config.yaml
input: "log_mel"
tokenizer: "char"
encoder_widths: [64, 128, 256]
one_sided: false
warmup_steps: 80
Rows from block 5 of the text encoder of a small contrastive audio-text model, named by matrix and row number. Rows with one number within an expert belong to one neuron, the router's apart. Each number is 500 + 40 x the weight over its row's rms, rounded and kept within 0 to 999. All counts start at 0. Numbers have three digits each.
Before each expert's rows are labels from the 100 texts, of 14976, where the router gives the expert most weight on average: "tokens" is the input token at the peak. Only what is clearly more common there than usual is listed. The data: single notes of musical instruments (NSynth).
# router: slot weights (text_encoder.blocks.5.mlp.router.weight, 4x128, trained with AdamW), inputs 0-127
# gate: expert gate (text_encoder.blocks.5.mlp.gate, 4x128x128), inputs 0-127
# up: expert up (text_encoder.blocks.5.mlp.up, 4x128x128), inputs 0-127
# down: expert down (text_encoder.blocks.5.mlp.down, 4x128x128, transposed), outputs 0-127

# expert 0
tokens: "l"; "5"; "s"
router.0:467593491545583483537536563515534467488508517510464488508477453527491537552481446482515478489552513433479468409469481498504521506540579543525503416498445505544520519530568440472482471493495530490484519560454558511474461497435451478495491468435566452503519610467462481451515411590496488451568473554577446466513488547484511516482535467492492428511508455521510509481546488496447478451489
gate.4:553463562553481488471489565506536441485463552539479408439529474565483560448589503537509457530491478516431589476462477497475526520530499456492501468425575432453472516518435529518450535534470491495517431464496498439561521537593534492473495516449523513554543544441521466521464471432495487503463560494535491528480499580517396520447485479464514502530478450519501494511550509479517477495500
up.4:523494504560491474472485544491514432513437537528532434439493508560500571486555501534493548529478479493516564434506495497458500520496516463475468462467551393430436550497459569469475560487514500442495453452502450447579519543549562470443557531477504524521549538413567426552480581474458502513464530474529420493484503584537443514487467521528474555520495501516521520501532492481535528501496
down.4:513514548545512524485482497529576493518442484495522515508475476481504529440432430546524454547515460465453462572504460543442433492534480543529518524530468524473521496454539455516491481590424513527471562528470494517560508414520490532555502526435496549564452539511481497535571457510526395536512554456559491514479479415482512552514567477468578513446537471431511456506539485447489545532485
gate.5:473436514499495519529489469486459481484532481507459536528473492559467448481486524497455521576429506441487421475499509416503518503533575459431522506475508521550486470548484510583495536565514513444566415446507437511549513465483472460515539508460449521529510477497508459554553523480497494448478559522527539469477413524531509552488589534454579571516521450555517463487421457458554460446508
up.5:451529526544449446514498444453492518554456533485512555494551418419510541480561493549522483559462516391527508503433523577531509492480481551503500510569483438489511482552496497543425486497501508445446499435487510462525548512485503455436521541501551450506473526486503514535534502582443469527440588496525444479488501435472552428488526468542537492519466480399494500505536512451478508575501
down.5:524565489442489509509487523479499468557421452485469499535485529543491477536459519521551507529527545506488548540546526534473538445488538512476437477543472538469482473490569550512465444476537470509443422506529505500577555454497537423494476468456498567460472447535548427539499507507483481496474538478506529544537549550566481472447546503507526561527483562543521511609469601580435446535484
gate.6:463372460396487490517459463487495467429493550455482502489481531535513536459541539539488459488460441578508464495480426492523601521534528503473532509489538547465501543513477477543491504528449475530530470508528541486464503534523429452575518475543514512525458522590542514492474571513519517478439580493524448547548554411512446495497503518481490527498460550446444517483515534527518412478474
up.6:504546554508487453442546537470527484435492551555516533514504523598540562547530552498507515483534599553509488536510451459490489524501460528480583503388560543550487462538477488546529495443506482456529516483493435522487483574487556527428542529519466443559576488450544438558493547473565509472492579487514506439547563475526456498529471489439487492469470520544509521487529517534521507465507
down.6:573450551520531549473543516444491499492483527534476537505546497473589485566443530457506553430552556489471424456457506453532466493483531509496461537470568419461504475490427513535475484549544507477500472454468572490477541538548578550494496475534487495550525504550512417516565486503630495494473511421559499509504568453441544497498492522478498519478431467463458505480543457522498525513495
gate.7:467435482475465512541444556463426455468505512533455519501496486493481470476550515499471519453418555459519476496555505439551487500487413540484548589489519541494452492531470493532541492428481476504533465496531545539425372425507472450539519526514491508459603503540558531482571512428506538487481472475555515456498515557509514514487464499538545526503499416510459489549538530514547424505475
up.7:444471553502471521567487558412486512494501544549477501543488454526525503530516450563489541435428613507478403491551510495516465531525492508500498534510523553471452495487466492459563483454532535471483509444469538595492446477472561446570456501516528520536538535522509541495618528456538474453530450502448520465555517467464514480493498485570489501462522463505475498567487557537518424549495
down.7:471598512538511476539434495547569523488549509511523457488557473518508514497516440443530508588449478484483444460424489570504525522481526436491538524554482506467488493514463556423479462526498495465516506473528522482465560445561422535458503441471504529527423426525469577485506437491477434476564468494489550423487551486503481479513600476476526522522481514563458428486479500514518560485461
gate.8:571463510553543499518487510562509507494493494459522545537474508486516484563484550419458540515480579464457517396484495511490506515497568524577442474486490526526456479475505541555466438542528460479518571463483594536526526414536492524525536455485489500431508451568475478478537534520519451493516466616547511476529504521456400505452493562500498456460483393525475505500521479468464486480496
up.8:483516412483436475508534450547506480495465515515534511512498583421538442537485483460488502486485481478507516512554455525496497449424439529538424484576440476457471512510484512453480529488511554507536470587557487564524449455488512549467543492484516540508469553501502525525517545475548499505493473486479565547581453496460427483550517443455480523496515481552405415493596528446505481576531
down.8:509480421596524491500421497407520519480547522477473584488513475520508501481512435509524585467514573427507496533442497499445473503542557522573489459475582513519486497458487586523491553549514456470439480469478518522493591474537521460600497551471484529521467442420498494463513567532516561497520455520482552535440519533528462486544488508524533473495536556533531478522506531561520481489523
gate.9:511518537419505547511573627529458501468524468492476507526476506496509526492570532607504515480493420499493573482502497499475532512525549542530526455386477555483554468515557529459489491516435447544488501510467425533529473598492508431465496435534453482513565553498541527537451525494465460509453498526480484485537542549568509470486485518506539518533545430502542499442509515492526443549505
up.9:481538558486489533473523539550529489468451484473518459560453481428453515575543488596501563517533445490510513439538521551471542507516485571474468484428422559465504447492468493511491503486506473498462487514455412524527445540504516462453532435511455525546569510481462510525464526472461473473432544591495507511568497446545523467495529545583483461547613449503520499557498531525535485499496
down.9:478489481534585532465502494497542462593506548457462542475404509558516479449489501428538515547515458517537545559531515543503449480524525490477447482531441506534550487535503436476478434481518484551582515474426528503490451515486517548501495611440544493464493509533512472552493440533538518503433463441492478546462445515469515537540504476506506592549422523436497586460464473491475484501524
gate.10:477465440511472474488494465448532523487571524533560545467504470467524536533488540493498528494563486415483532481490550483511499419500491550436501464525473414465481494554459515484511463517483548423490440473422385498545497575528487538467470506528498549485511507379485536452491519453516489492524400490548530474497419491587481474518476507548512535433565498516511560485466509450470522535489
up.10:467513461498541549517473564482452484479528549507489428478428541446495532503553489489479529507509565573503495578560488548503495559449569457459502439528474477504503578551539528468476555511494485509481515405493437515504406484461411525533530500411534557499528444580479530487471502482456568509483528490453447498480539493502479511446478493528534507455422502523484453478530520461486551411467
down.10:483467494503548459440502441504464530418484491483461496446478499511563467493513525538459430508449523499470486597473444518470582556485500423482464485442481452495476563452512554548493543470510502525442519505560495433515478518565469438546510527438538561457524479479444552531571500536466506483496511425464464515535465496492533502518473504453498547514441449431544557477596505479473588535491
gate.11:535460534477473526479499502494505495519443510528432514517547441474548537498488485497522502509455572387448472500492528495453502501518554510493454519569533536431443486481514526578533523563553514448487503469441526467466529504535441435568564587467459515460475469587562484516558499550503533458490517494469563445541553480498512493496510468505455460484481531550555417501511529484494422498606
up.11:554460516505559457466483517496508487503502506474431493487491502447558465479494528520544538497428537498468553489507494461452466446487498489490452455582516542417417453436531598528550515580470452517469532540475507488457468521537487449502567574452472527476481476557487507531568477508493498496459548419452515473458578478497488500534495431573531408496493530470483392527521541483500488467514
down.11:559487473528445441452510438450477517433540488495461465457483545477496509471505473498495451563445526518538480530550523505497494504498510472450467467465546581521470494423519603536493520481482500509521510539437409465487603501460437466478464519493502490546538528497515455513506481525492558494547598496532485451438529430454447534520489538507480429528493578504423446474432481500551513470574

# expert 1
tokens: "u"; "6"; "l"; "8"
router.1:541498468450517510542603500563512555506489462518520474540462457555487530517504555533463509496506508486478503511502529528523491513573441540488526561500460490513522447472501536456513426507529411551525583503518473438462534519491432499450440499500408498445476508541499553495496547459510482538492481506480448508388434490553527573450415535474454446530540512493516531445480423574512445522519
gate.4:430475447506495518505536568456470441478486440465485475495447476534478488470447443533536434477576507478523431460527428431582553500467517510531518462528494508551508525443515489447450525440500494582454431506520462472464495529502569513569556487531456489492520507427433557518539515459497516530470469516446478414525537539522529439537509481501481474469435476498534551423576479470539535520506
up.4:460482487583485497502441474501558523488510453544510567550490528470485410579526560476430564472430541446476563532470444495514515474467516534480461526534566469487490472528536589490575496423534459443542471489426546543481443485530485468512522499473508535500515510491491512517409467494474499434521466488521555536488479472469455521505464523499504559498430515498533468601412556474479478522460
down.4:520512506464476452525475459500494410452514528570516516519472524501543521534505526501468498476431494479409416481486591480507526515513484404508510445496553497476560501474506522566607552450477496480504513512478510510506494491502530507502514545511518494592502542487427481495478469520472490541556493534443480488532502437517480447542515498418631563553509422564460584507525459464489541514503
gate.5:503497495479511443513500505529483520521463425445490503555520502478470485447523550480479486471593435560533504441476493511483536513498525468600531462499522546519471498527498491531540544474514433467544439437524477529505455522496568477511553537548509488475482524427539515561543519537444435417457547475520480393501472552536459556510500522462407515610445506496490446501506475533562457465548
up.5:568476571517517490459535531446570443432527538539509499488521506485512516508531519510532474520476561398434526460524467472530454444509510545450432476514569471532499506539527525517470463449492514551484523526492481510520503448411485514485518492445407478520498489599465470465429478492532544561602487549478499522475507487503581474546466511506547439423557451535514556484506501415493477476501
down.5:419505431495516508526469521478544507569559475519471526492513432528480456475564569583468493465448471548511552496477501505561527526617583575471505479615543484545531547503396492560497485469533437454534453461474478473491579533562518503516481513487503541473491456505454562481485457517484530491493453488530501508539484528553543507457461464515480562502505536540452515552467511488509454497521
gate.6:454483578483510537479539570512530428477527406494414455581465467479500545482469485501512500484500552541467477455544402495513501527504456561553604490529469538481490490618455572483492520500503463500545496461488426565571477499509516525561481579530510496514533454518487445505483549554477575545545509557475431495489549497492507477449539511522484559509502519472537522476525522512503511482549
up.6:504570552518416490497457521524567563518502549501556545507513582481497529503552468483472497519493549491516546532477473431505486472522494449474513507494495508570531478549453565492560506459403540523533517512593561500520483580572561486499455464509449492545525490426479550413534469518434533497544476518527485535560458559527584505461582467508470467488473533474499473498576530506527495470490
down.6:546510525533575464536518508518564493491507456408532450428493542405550480566444480378443531470504520481477545579522499482468517449531554530464543451543530488514507515505461531473497580460516528602525516499531477577481457466519485487495549514480461477443464499560563475548503507506455488504486506484565531546449459509423514526500525480458551514506523491454465498472439545549459467496534
gate.7:420467481500511478530520553477527475463502486458494539457512566541496517490489434577495456527522506510591503440516415458490475510530504517513564547475477485548432466519431440516490532478458538572527562535529495526478470492518502520505460436490540438538505488546528544539525478538512439419501475545592503465536546485469550506497440523523520435419429528502441456530552553489459559552451
up.7:461490459453463477478509560460477552506469484441413557533557516554481512434524497546446431492547474535534437499522550457528564446503491533458547465510551561541489578512489487497478476535498551492517469516499459486531499435512562479429480474521460539498444468575399484509495526509419520557494570464491477474475512585495553485494518496380513501547534464488486448506554517533511470520535
down.7:510542490528570500502553504507541515472478536437445523517493520478442514477536475541555419481526527465515547520506514549537453448441568444464486509474463528470465528504533516535480455612464479481466424518470544504504537430543498498483508572560423410548443520456471501515518496524443500492495498467478525504492488502462519625449562492519443479553436493451490485409471454516473468464458
gate.8:514487504526506460580525527557504496456479469470548513494521447491488522476502524593511478593497469531436463520480555548495451576531493484520436562489437472444531496584546474545540556535452456453540450522520476522434510522470487512486525532499485559588533569555416541546446541500513463514495522534520501466537502481430502496440517517522450471540510554501445447548454532474518567422494
up.8:499421474486517532515504540480450496527487464543478446452412537557471512513506502493469492465425501509473516558541422456576510482539523453459471458526587534555558466391512532472479542510482536497479509489490526520485504551495476492519528493475512526565454444477539530539545499453463500518490459515572476485568556500533503490501516412503462620486459455527490478529489451482490541599590
down.8:540459490487492441465477498471474552510513433435509520498584522516474485474538519469531518539527450488533518482512442469461523482470534462537536464429437480572554520466478572487456444464564498442527501456510526441527537507523523536462450584483567482504461447535475428474479467445504548502495497532519482448499564511541440447510480485552524465472473400572467523495436467449501522395447
gate.9:530518521585540480460476497465501536547416558541565533473498506480460525568483483456553524576517521467522461510548497546487540487484488567473557508521564486451574463463512513423547548414421502489518497415476455573428529515509490463551535497449500484490468439512561557439531467483546478503509545479504512524511516465485530515550518521492430491484580459484525504594528509531459475502561
up.9:529533500516506480468468522427509522532452508495544496443491492442526482588516474465542451523463505455476428534526497518491494491514511566453555440496560447442538461472488494476547587494384503462478501448511480522467553537525429482521511501531479501457443434453541516380480464515532518482492534484487523460529580442497518484519534487518487435432554507463498477571508478615480489488548
down.9:521495528514536572483541489455517481550460565445503499491473526479511499450492457437480447520567566546451511541567510483485546440485452476513550535457512483451493438486478592468483497433505499484561473456448560560514421493537476485424457468522456473519450518532540512598447465467518486460459560573548491560501498510515584589506466566477516467515549550492488536488514511462459510473479
gate.10:494517533551558493521497451526453536479469447526527416534440491451557468492523542440531524465530525456422450484456560445522594533544500485527514445533459503448456518605517555569533507592537455484474538459573449473499471499494477555502511509509583466475479492472489505559454456561590459474485533466471518530499469559489466466523507468439515533509512465451510520458468550556506497486509
up.10:401537487569490546515502518471512513547460517532491495451505559505496553483514470466504544506507444492461469448524513560548485495471525540474463557461535487497498532532547478454465513438497550414531558465483454528520441474514519428496474516547465569441477473555588473536578547450479481560503447543503547476558470606461583458462494528527549489519483415527503486536469517463530505529559
down.10:462479419538477488507517463432520443524513472505548448537520493488530562513490479554545485419536421538464576611533457547459481451524509527491455513446488526509514528496444534463512538500500513497534556552447479496497502502480509455555426531490546503523481495548520510524485455481522475572456462485490531546608591527525531524486486521578519492486477463580521433485552449540574546489544
gate.11:483564545484566504469524508491456546491490494529574590533528463496518517458455529466494488482497521419482450467477491453538478458527539447475592464522446565466515484501435498556496482552572537564504455438576536437484474491497443537478552454541509518528515492505522448589506489502441539483512506461541523501495496490472496597508470508414567491419453460422516520453527522504558487485525
up.11:489569555483492512462514532520434556519520435529532568482515507483499485465417468415521429442524422469509487470476510504558457537499497519520520400490472543507527464514538476491524490531555495502526516491525566519479397489454504477529435439444501536526500475467501540533508499458415508451433503412552485509486535446551473504432523537473504478473424448447474520480571459460569503466489
down.11:566484490489513479472508471478478486518507478416455511537455439501494547442433495569450427421520482491490514429509585577488506468492595451517468534481591512447479452516575460439529502547505536427463479511476486490455454476478525505540503533533418574536451464484485482538485554433498502494502521451510481480474572479563515523479487574517494484494518497499470459576493588473510531516464

# expert 3
tokens: " "; "a"; "s"; "5"
router.3:512557497503479523496451509475503448439527537520492541491466544506536515488502482507527501518479495520467471507590441528458487481453473568392558509578473481459486462490498572399439498503543574452497513491527568513487449480560595581485583514478467481538493493494524523456551498571441529455558433508466539544536483499508485462485510444520488453501540486522490461563528477485480494565406
gate.4:454504480533464551506516458448529456495488520559469449472515538481565502505423473463530492557450482525516475548484455480450489500500535522476526524480518484492434504473490477511454507503564526503377463426479508501409506495491468428554507487529527592485550501513494493498467449498571452529485565490503507471539547415429500554549536525594516455445497494573533486542495473500590442537561
up.4:479524475565485533503523466471542493499492559571512498475495520493553546509421492457554500546431463515501500567508462474460478492541509496439545469473488551514436485478495483550461499511546528540464431434507504448406476492454461445584497514507559585511595514490490461504456464527545453531447529518533551488537521436420456533535524484594497484432476513551522451487504460478560446544522
down.4:540517448458543447528550541462473472448563501506479523538502587507451448479490468505509473524493518487451522483435471484511538511457484507518466539495516499480483425441466503485576518425441530511448524482465507573503512568484472466444552583463532542502543517434450492450496521508485489528549494457524512491473543543445584451587576531479520512513505474651499473484559548500480472531508
gate.5:469527436464495583469475563487446494500504456466529438493514558500503506432350493524533519461435472520479460456497567491573539490515520527441476508571469508509434519497430491468512537493583485524503447459519532513512485500510486475453499523525506469439448555497539510477459522547564542444467505507473563475535484535552533533436545420555556564522508531491434520527496517547475492532449
up.5:509512504526552456569573502461458530539526526515519431483485477511525516560561548511490517561479495416540526464490462445556476538516484461586456516498427532462483499440479508466541616594523425539541498502474564444469515497463496479528585494493432440506446547476513506469476450472472510463454496509453477512483492470472558535477569499552521462486529571503570513456523483451531471466478
down.5:555541455519425512515494423435427505510477471453457507578441548465473454432506437495468486459549554459444501551499493459414565537475434501540499520491543511568498482473535509433530546551450484514447504456523468451479494468510564490499520444521506508554525449476514531447489476440531494496486526473496518494553427481498504509510534494502516511470505546510545522559451423556473552622529
gate.6:458544531557464513467594492516478471516595478498533522439539503579517443468499513428529490545590565489503472427531495519521407499517551452500525468568527486445499500543508493519447515520446501459509502429440557572496479463508523469515455457475601415491416484490488490541493454450533552490477481569524570460517536566525508508498466509493486540529496557531544493485511524517486478500460
up.6:513513438547540506481454501487558472514484523501437539498488450474462484483540453485489515527475443497483520595485534491460464507476482576469453534469486449453440515541505524499574560546435467467461486481489473446514506518503504470525524533515536668524517556500559525503571630531485507462488490445487510536502451528468495426508468419485456478491591502471480487439475513457477487520501
down.6:524606464450468503512530498509493479525497520507528468525506571558513492524462527552501506434501596550478529443475515547527529504390450491567522512549458439532515472568494470499444498525583501559481478542476534474481493515486427558507553494512556528435498511538507517492447511439479509512534466501453527476507503572542425528543536515451523470431561451447523410500474518495551473424526
gate.7:548550534530436539492482501477431525484536461503527557554562459395546546480503546531494511497507424479508547529495499466557464485469563468454476511529541452490513535471598540440528486564456528543435541514442493470488503492493558532482451435459469511495486496513518518521483510451523502499530390518536422497463542522516589466518511461452450517536570546464508520506478528453420495571478
up.7:524492531551552517559537545519509549454536525459411530531510528461500484493437504506456502506519453523493540522473544464573500444453606470482527542463520447522519462428534528473525484540493517535445513574445460517465463543542604531532485537499475455465499434442499543495511425442544485503474462507485484501472577543515502495496459472473440461586521514440518517526473474386459551509498
down.7:493494580518502539451435447443548462459466438490530492476519485585514553506496469535485511506486506489471492517483483484546538535546509495504454510565446493556575482502480540401483437462472613470540503465429514525511474438494561449620485541507499504511489505496511522453489476536554477523480576481505617569467480525510489562522560474443537463534492508465497497507527489496431526541524
gate.8:481499480507483558543532457508469493459473465505479533544513474470491493541512602445485541496486516505601453493557450512501555496509530498503588519491430475531399535510500500515474543491512401589477478493531530502535468538550438580517601477473567498487449477511492512505554479553509485509434506532487460482582444542477508537491522427498536536458514453460487559460482468476429564518514
up.8:522589522504476509459559507583499515526540511497510514502498519452468508487527434449496538527486464395456487506511492485529436483512517536496495539487494454415459445503554481460484487459478497495462454514430406488528440505485521499535506538440489518482526486539479604535517488520509376563546492588499455471408499450544487532435560493498493488545522499439484524495509590501440512507546
down.8:538495473507499487527521578537515564510486532511501519498516512538480452447555463544500469487535497495462521532473509512494491527535427534536495535507522559523548457522473514511590523449496561461456457542526434475447540541499450521459501475498490561411569584477476522511495494417475517472494387451431512494429454463518467471520463496410548477459510522494425511550555565520562414487525
gate.9:487484474596490495476477524460471492511496476470489473489516512473487481523511503533452551565560524506534541587564468492520461480469598471505406434533473568517460504531403581537503504429526553448458474477438417458473476482517468532501480514517447534445515490452505544495527523532477447454464519521572421509514459542533503457495525503483389487435530485464485460533497466522509496560550
up.9:520542497565527457505480520504467572501546499468470520524545524461524428573544528517498495573566482495452521552538490476561483497417579483492420408534473567535451492504448536511549534467536531491530450512450456470472463479517488577498529473521492502497500495460519545458520452586486473486494540507514462524608503485566518449515500455493436538431522552512526509557573492523536538561541
down.9:482578492524394499474488435480510448481484574570459511502558484482526490521508563485465476429486551482493535512439464535487506540499529557513485447546527450453525597568512521488448581436541521467501540494538481499500498538607476448536506463496514535474479461521465473446518520526541527454508465545561533521440521449576460537516559568504527507460551494470473529486524580526538542516528
gate.10:483573526564480530531570532530482506517493520464539558394471448497439449529514508503469472450554514551479494488507556524489574515511479597601576632480489477481491481515467510443525461536522563512605555508501541479601441504488492486535494449551546449512509526558488481467532524494556494490517478525475519520540475491497539491547505502448555497485491497450505535463470513475521547531477
up.10:523503548530461474483495432532553447495555478481541484448524461451419517513449449568478464511487481540521490473474482458478514527458484575467462526467458484424545511534565464495513504541480509535577531529538514497516437557525468467424484453520528504474461592525521464525532541508558505462561443493447515560518360503524456475480455503502543458510460502553455472447448450483486580522502
down.10:454459549386473534457473523545446493475565428467507491503479516462455494467530485535467470516422523485475458506527471463428486415488554552505560429522500519502514507540538500502547491456463545495458571545445564500516571518490522509554474515491444470538496598558574496586504560489496499494458515446425522549507455499484533564461568526466495481499512492533464531514500477469467522570468
gate.11:517497506510499506493504496519532531550483489561491571426465478545453487481472523530482527516499467468458498452483520578424446439464508517580564514459495511482506536487457502465528478555508528474556521533485549528478558453471528556536463498544502529548479530510567523386511457492541488448450469462450534406514426484510473600514456495535482476457453533481437427453486457484474502592428
up.11:523573474529474519517537508451533565508473458567520541482497465530448481443466460519506517469479486494488528435518522518437456455469504500553557500478462495484518588501449522434548522512525504473501543512498498577538562483480548548557468527486498544576479511484555496476527492501568470430485448502444508492528444504477471555521469507611472476424474543467479403530488417461470556535401
down.11:512570495412503475536559517512491530498549528456478496527549570488522473426513484463480482519470418555475429450473477516441511445419525480520504503533437458516510505473529501518440469438466485451489596529545474533496560514519505487466471542509551594504545491538485486508506539492504435529491553615526550484562517478461578458564545463528543549466504500515483427523485508508485420523487

# expert 2
tokens: "3"; "t"; "4"; "l"
router.2:468509478496511516466476501428508471505599451510486490522478516492482467507492476450506477514513521483457442474539442526576458518554510433476451448554566567428557442514518567483565511483424494402492491524542513478478565532546500396494491481496421514489474492493509500524467581533458527510449486516579530522487532451509507435466521501610531484487481553559547531554492472467544477487520
gate.4:497537437552441464453489555490454483494444484464448513492508489488467492458505513445471467531548558555525468565464519478477577453484530445536479559480481478499504471458449473562481472507473515430500519479553497451501478545416573516485572497508522520543450511469504389573546494494543482586475498527510485521489454586505516512537465448580507498564529492523554469488541432538566544453547
up.4:514440570435492433483497482519541503534544564528544500491510523486504557499497502525462554471450455473565529466519508506525477541481570479507535491541554487487479564447563516448487551447514479545509515499454581500478535448554496483491378504476488450457521510420485590499401540489443518487533534448498507446499499505448487520498518472491453526519508523424473516513483558495417484551392
down.4:429505542531514456440533526523434533506481454529462429468458443472484447492502441511503522555491496563434495519473462480503446560552536590508499505538519530533485478459491459548530499420495539442566504513464481465485456512538482499597600458466524443565453502551489471526506478536462439494548543445550545515499526532503595550482513511515550478508544437503490583474543495560488488519511
gate.5:527466485492564509426470394438504535537544452509493552442520537534515538577461542530507571521537511489493444488448516439491481555511490462516503481509492473570506468533437538524437483520510499470472448397514556471529554432444479591466532480555552547495513529475496441569503552459479543456510485488525496521544504509470446479537526484462504554514465460451528483479567572513455461559474
up.5:493498480487416460552516537589527433436455510497498385509440449541537466445474497458465398506492464487513470509496514555491556458478439529462510512485526501467516511444488484577519508522470534509483513517587424520456483574529438461506453480511482508452450452463442527527465478567464470504551536507452507476504500442502502487449465513553449495509466541536545500526436461546549567441520
down.5:470513546532540504454399487476449518498493491515475511404481572534521439562540512549453513503594571489509520457457515537412446458542510488544525481493558497502507483499518544452495470505539475547460452500496513554480474459497415536504510539429461479469542525490499519491438539559479528506468473458539516507538480531460453484492547433515566490578524524466354508485497451516533504537522
gate.6:437422471501498463465445473357549466491444490504455482422454553559491405505548478493517464463537431522533528491486521544500449484455565494510487467499517454523520535459486449478530532471536527492530474420504481531529529531462565503511421477518538464522493529460482455468509490491407561462564468567503473459509515430454493495567496545463494528546509519543527498474481468525566519498441
up.6:534488529562530528516488512528529547518468509492514496497475444481544535474416542534509459481463484494471466519454424484485537545469535500598504595551433475477450430579479570484513491532483501517578500552506571510546525492537457519476533505538462482450395489518485519531494555538563533428456529499461551488556529583495534495498456557481510480501489493495523516496534567525515445388534
down.6:523477506520458572471450537453506479505500432555524547439485495458568446562514487467509459550495458516516419569526477552512502539440534533528486491477455400533424494472522547494450480502525518487585449503463487549493511527441494464499515560486497486466533547470470479535443481505459539467504543540475514461469462477448476534535514594556520431495466481496584524387450481534507478481568
gate.7:525481477534565435452497530491500516531474553522509519504570535514524461515500479474534490553523434586484530474405446552480579560538510471414416498538471482511500497460509501561474499506529507577497432511471496491532563494598521536504488458423547479549478538528516471502480508545487538454504513532441593505563506539546519473481496446545564499496513469565457502523496424519552459429498
up.7:531543541559512560463455482554436463484462522434517457472519516458452391497466465519442526518511465408436492534519428490527572499504528472542483464525467538505510516515505472534547493510525519491506465487481531529550463530483540502474460502414533479556517450493451451572489481551498439497542504611502487518496513515555577464502403578534458423519549538482527481518517553508552531510485
down.7:425541517478579517460470429488472454544464505445448513406518506574531469533489474459532505496521483487478521506480479464554537536469556530501439474481440455475485525479509441546478551510563578491468486541501560509459451552527517472552474537447435416464506508465486475530496510541409509516477498518481457481499423448581588487496510511485497521481503487486469489486524466588565589518558
gate.8:446501557525462525467544597533491467473471562505441495592503472521498506383539534441465437475484507464431507486511587481487517526509573475482567551513522498485456487518486576484468520475505461565533486517470483443486542586506501511433540455596499465465473509498470544524531511543580500555505515534512496459511470482522483470536563514432476545498466507448529525518526438493510518470411
up.8:476499520436491498552527540535531514430528478487544512448482439529554481584486491545468488560544519554469509506476452473499451468538468492430607521482480520528509515474511455490452548535353415543529519502459537472456502532538524417520472522553502475469521440435504486500454518408433520524525486475465477512457564533516490504436461510489509502411461465509485516431496531502546509522493
down.8:482498519427546428463534494477474599416545443445518537474513478481491529514566564585403521494511577453554553458533498456515566489479470439565502490471492568471461471511485539541571409524523478546489559454520487483566447520489505498529524503493430550542481492471509473469480517561490539485503518435462485531543527514499518477493503476602495485504480549530520503531477477519539481471568
gate.9:509463510475416570500510417477522465432381528459513486531508521593504449474425520507477462527483493486481483516546487536475522464469523597545461497530485461475508480482434552581468454506577499485480490505515473528556421458455491515494508523488538459470493542427441539541526509471494459532531453490480507500533552412490521472495493521558587506482396514466503487494516524490443512565475
up.9:494468555513447529499474400504497540501440589444501521531475535541493490502511498476474550525447508480423501502513480493486438421493498526573457463537511460460480433489454525585485455501569483500440522490501499473595451511461533521469551503496467528472554486436461553499478490448524390503518494489549512494499501410472466480485559528558585532428492458499552432511502468463459507548475
down.9:415537543574508530553473498536530495520552427443453537503487564540527526496566563543420571496506536506488520482478474483503493470472470505517488487522581476497538436457495523488500540512545518494525525487486467489485535545504509461558534510423474515451576443514504554505523493519381448496567532497480484491539452488491519522486566472479548479598552407600554488493476506526463504489446
gate.10:512522535508505497555473459501529521516523493505521557486583500510539497560556565469508449556509558454433390460467520495454507554396474520509574483505421551507566464540464568492548582405488521516532427521498498465562505542481476545519574501468495502518514505518468557509516506493444462472499579495440465469532490510545385501538520441518522501476501510512522523532554520475494504501518
up.10:619480530498494517501545544533494507466513397456504454520510461484576480498557496535437527494461512502472485504533463446497470525486481519474470453525468492482496419516430583513541537473517564452531506448527496490541496528505430549507543527526476454617444471563519459530508484494520404428544474508552463512505557519477578456483544463479584443494524472500549463500495518460527551522514
down.10:509503514600451612520523542503450484461545483488503523418549459493522543492480526442479482518556545568451485453467512447534524499473429574461479473479510508534506546570498546459470499549489494453534563485493507408519507504542521501507587479444538464500450550480493575524498491466500480485511440487449539517496480512514441455514540501528536619450511440567491476535520524485496495575458
gate.11:522489601590476520522494495495478460552468472511518546502548473429555465511452485457527506486502495458465498519509560477461510529502475528457506472581557497447514512489529463517484450430536434426471471503565461462487463485468430525468535480522499488447504480481500519459590517431567584434463514563440482458510505529484513539516431429494449550491524468455546536557539579478502568523511
up.11:446559559486556542516507505526485534582500508528451501454443437540547455528477507519565560419534490500515482503554488486582502536563509498538447479508452448502501534507570492462542487557480446475521523486611437549414518574516477425429511494456457528439500482547478477501564434498527502553515501520434486486509467455493557526456470409549491547509470521454501484474517499507513485513517
down.11:419500521472527525521463528460479581490425570512474537468540522553479556509537510490528491518487395504510505472540464485491477460483633504532592519462472445442500538539471433456441500490538524499469511523549437549482579562489482450469496472488504459531495498561483528490450505543534449563537570439502474462502455534493499574516472468493496541513468501502507436435546479483569471506542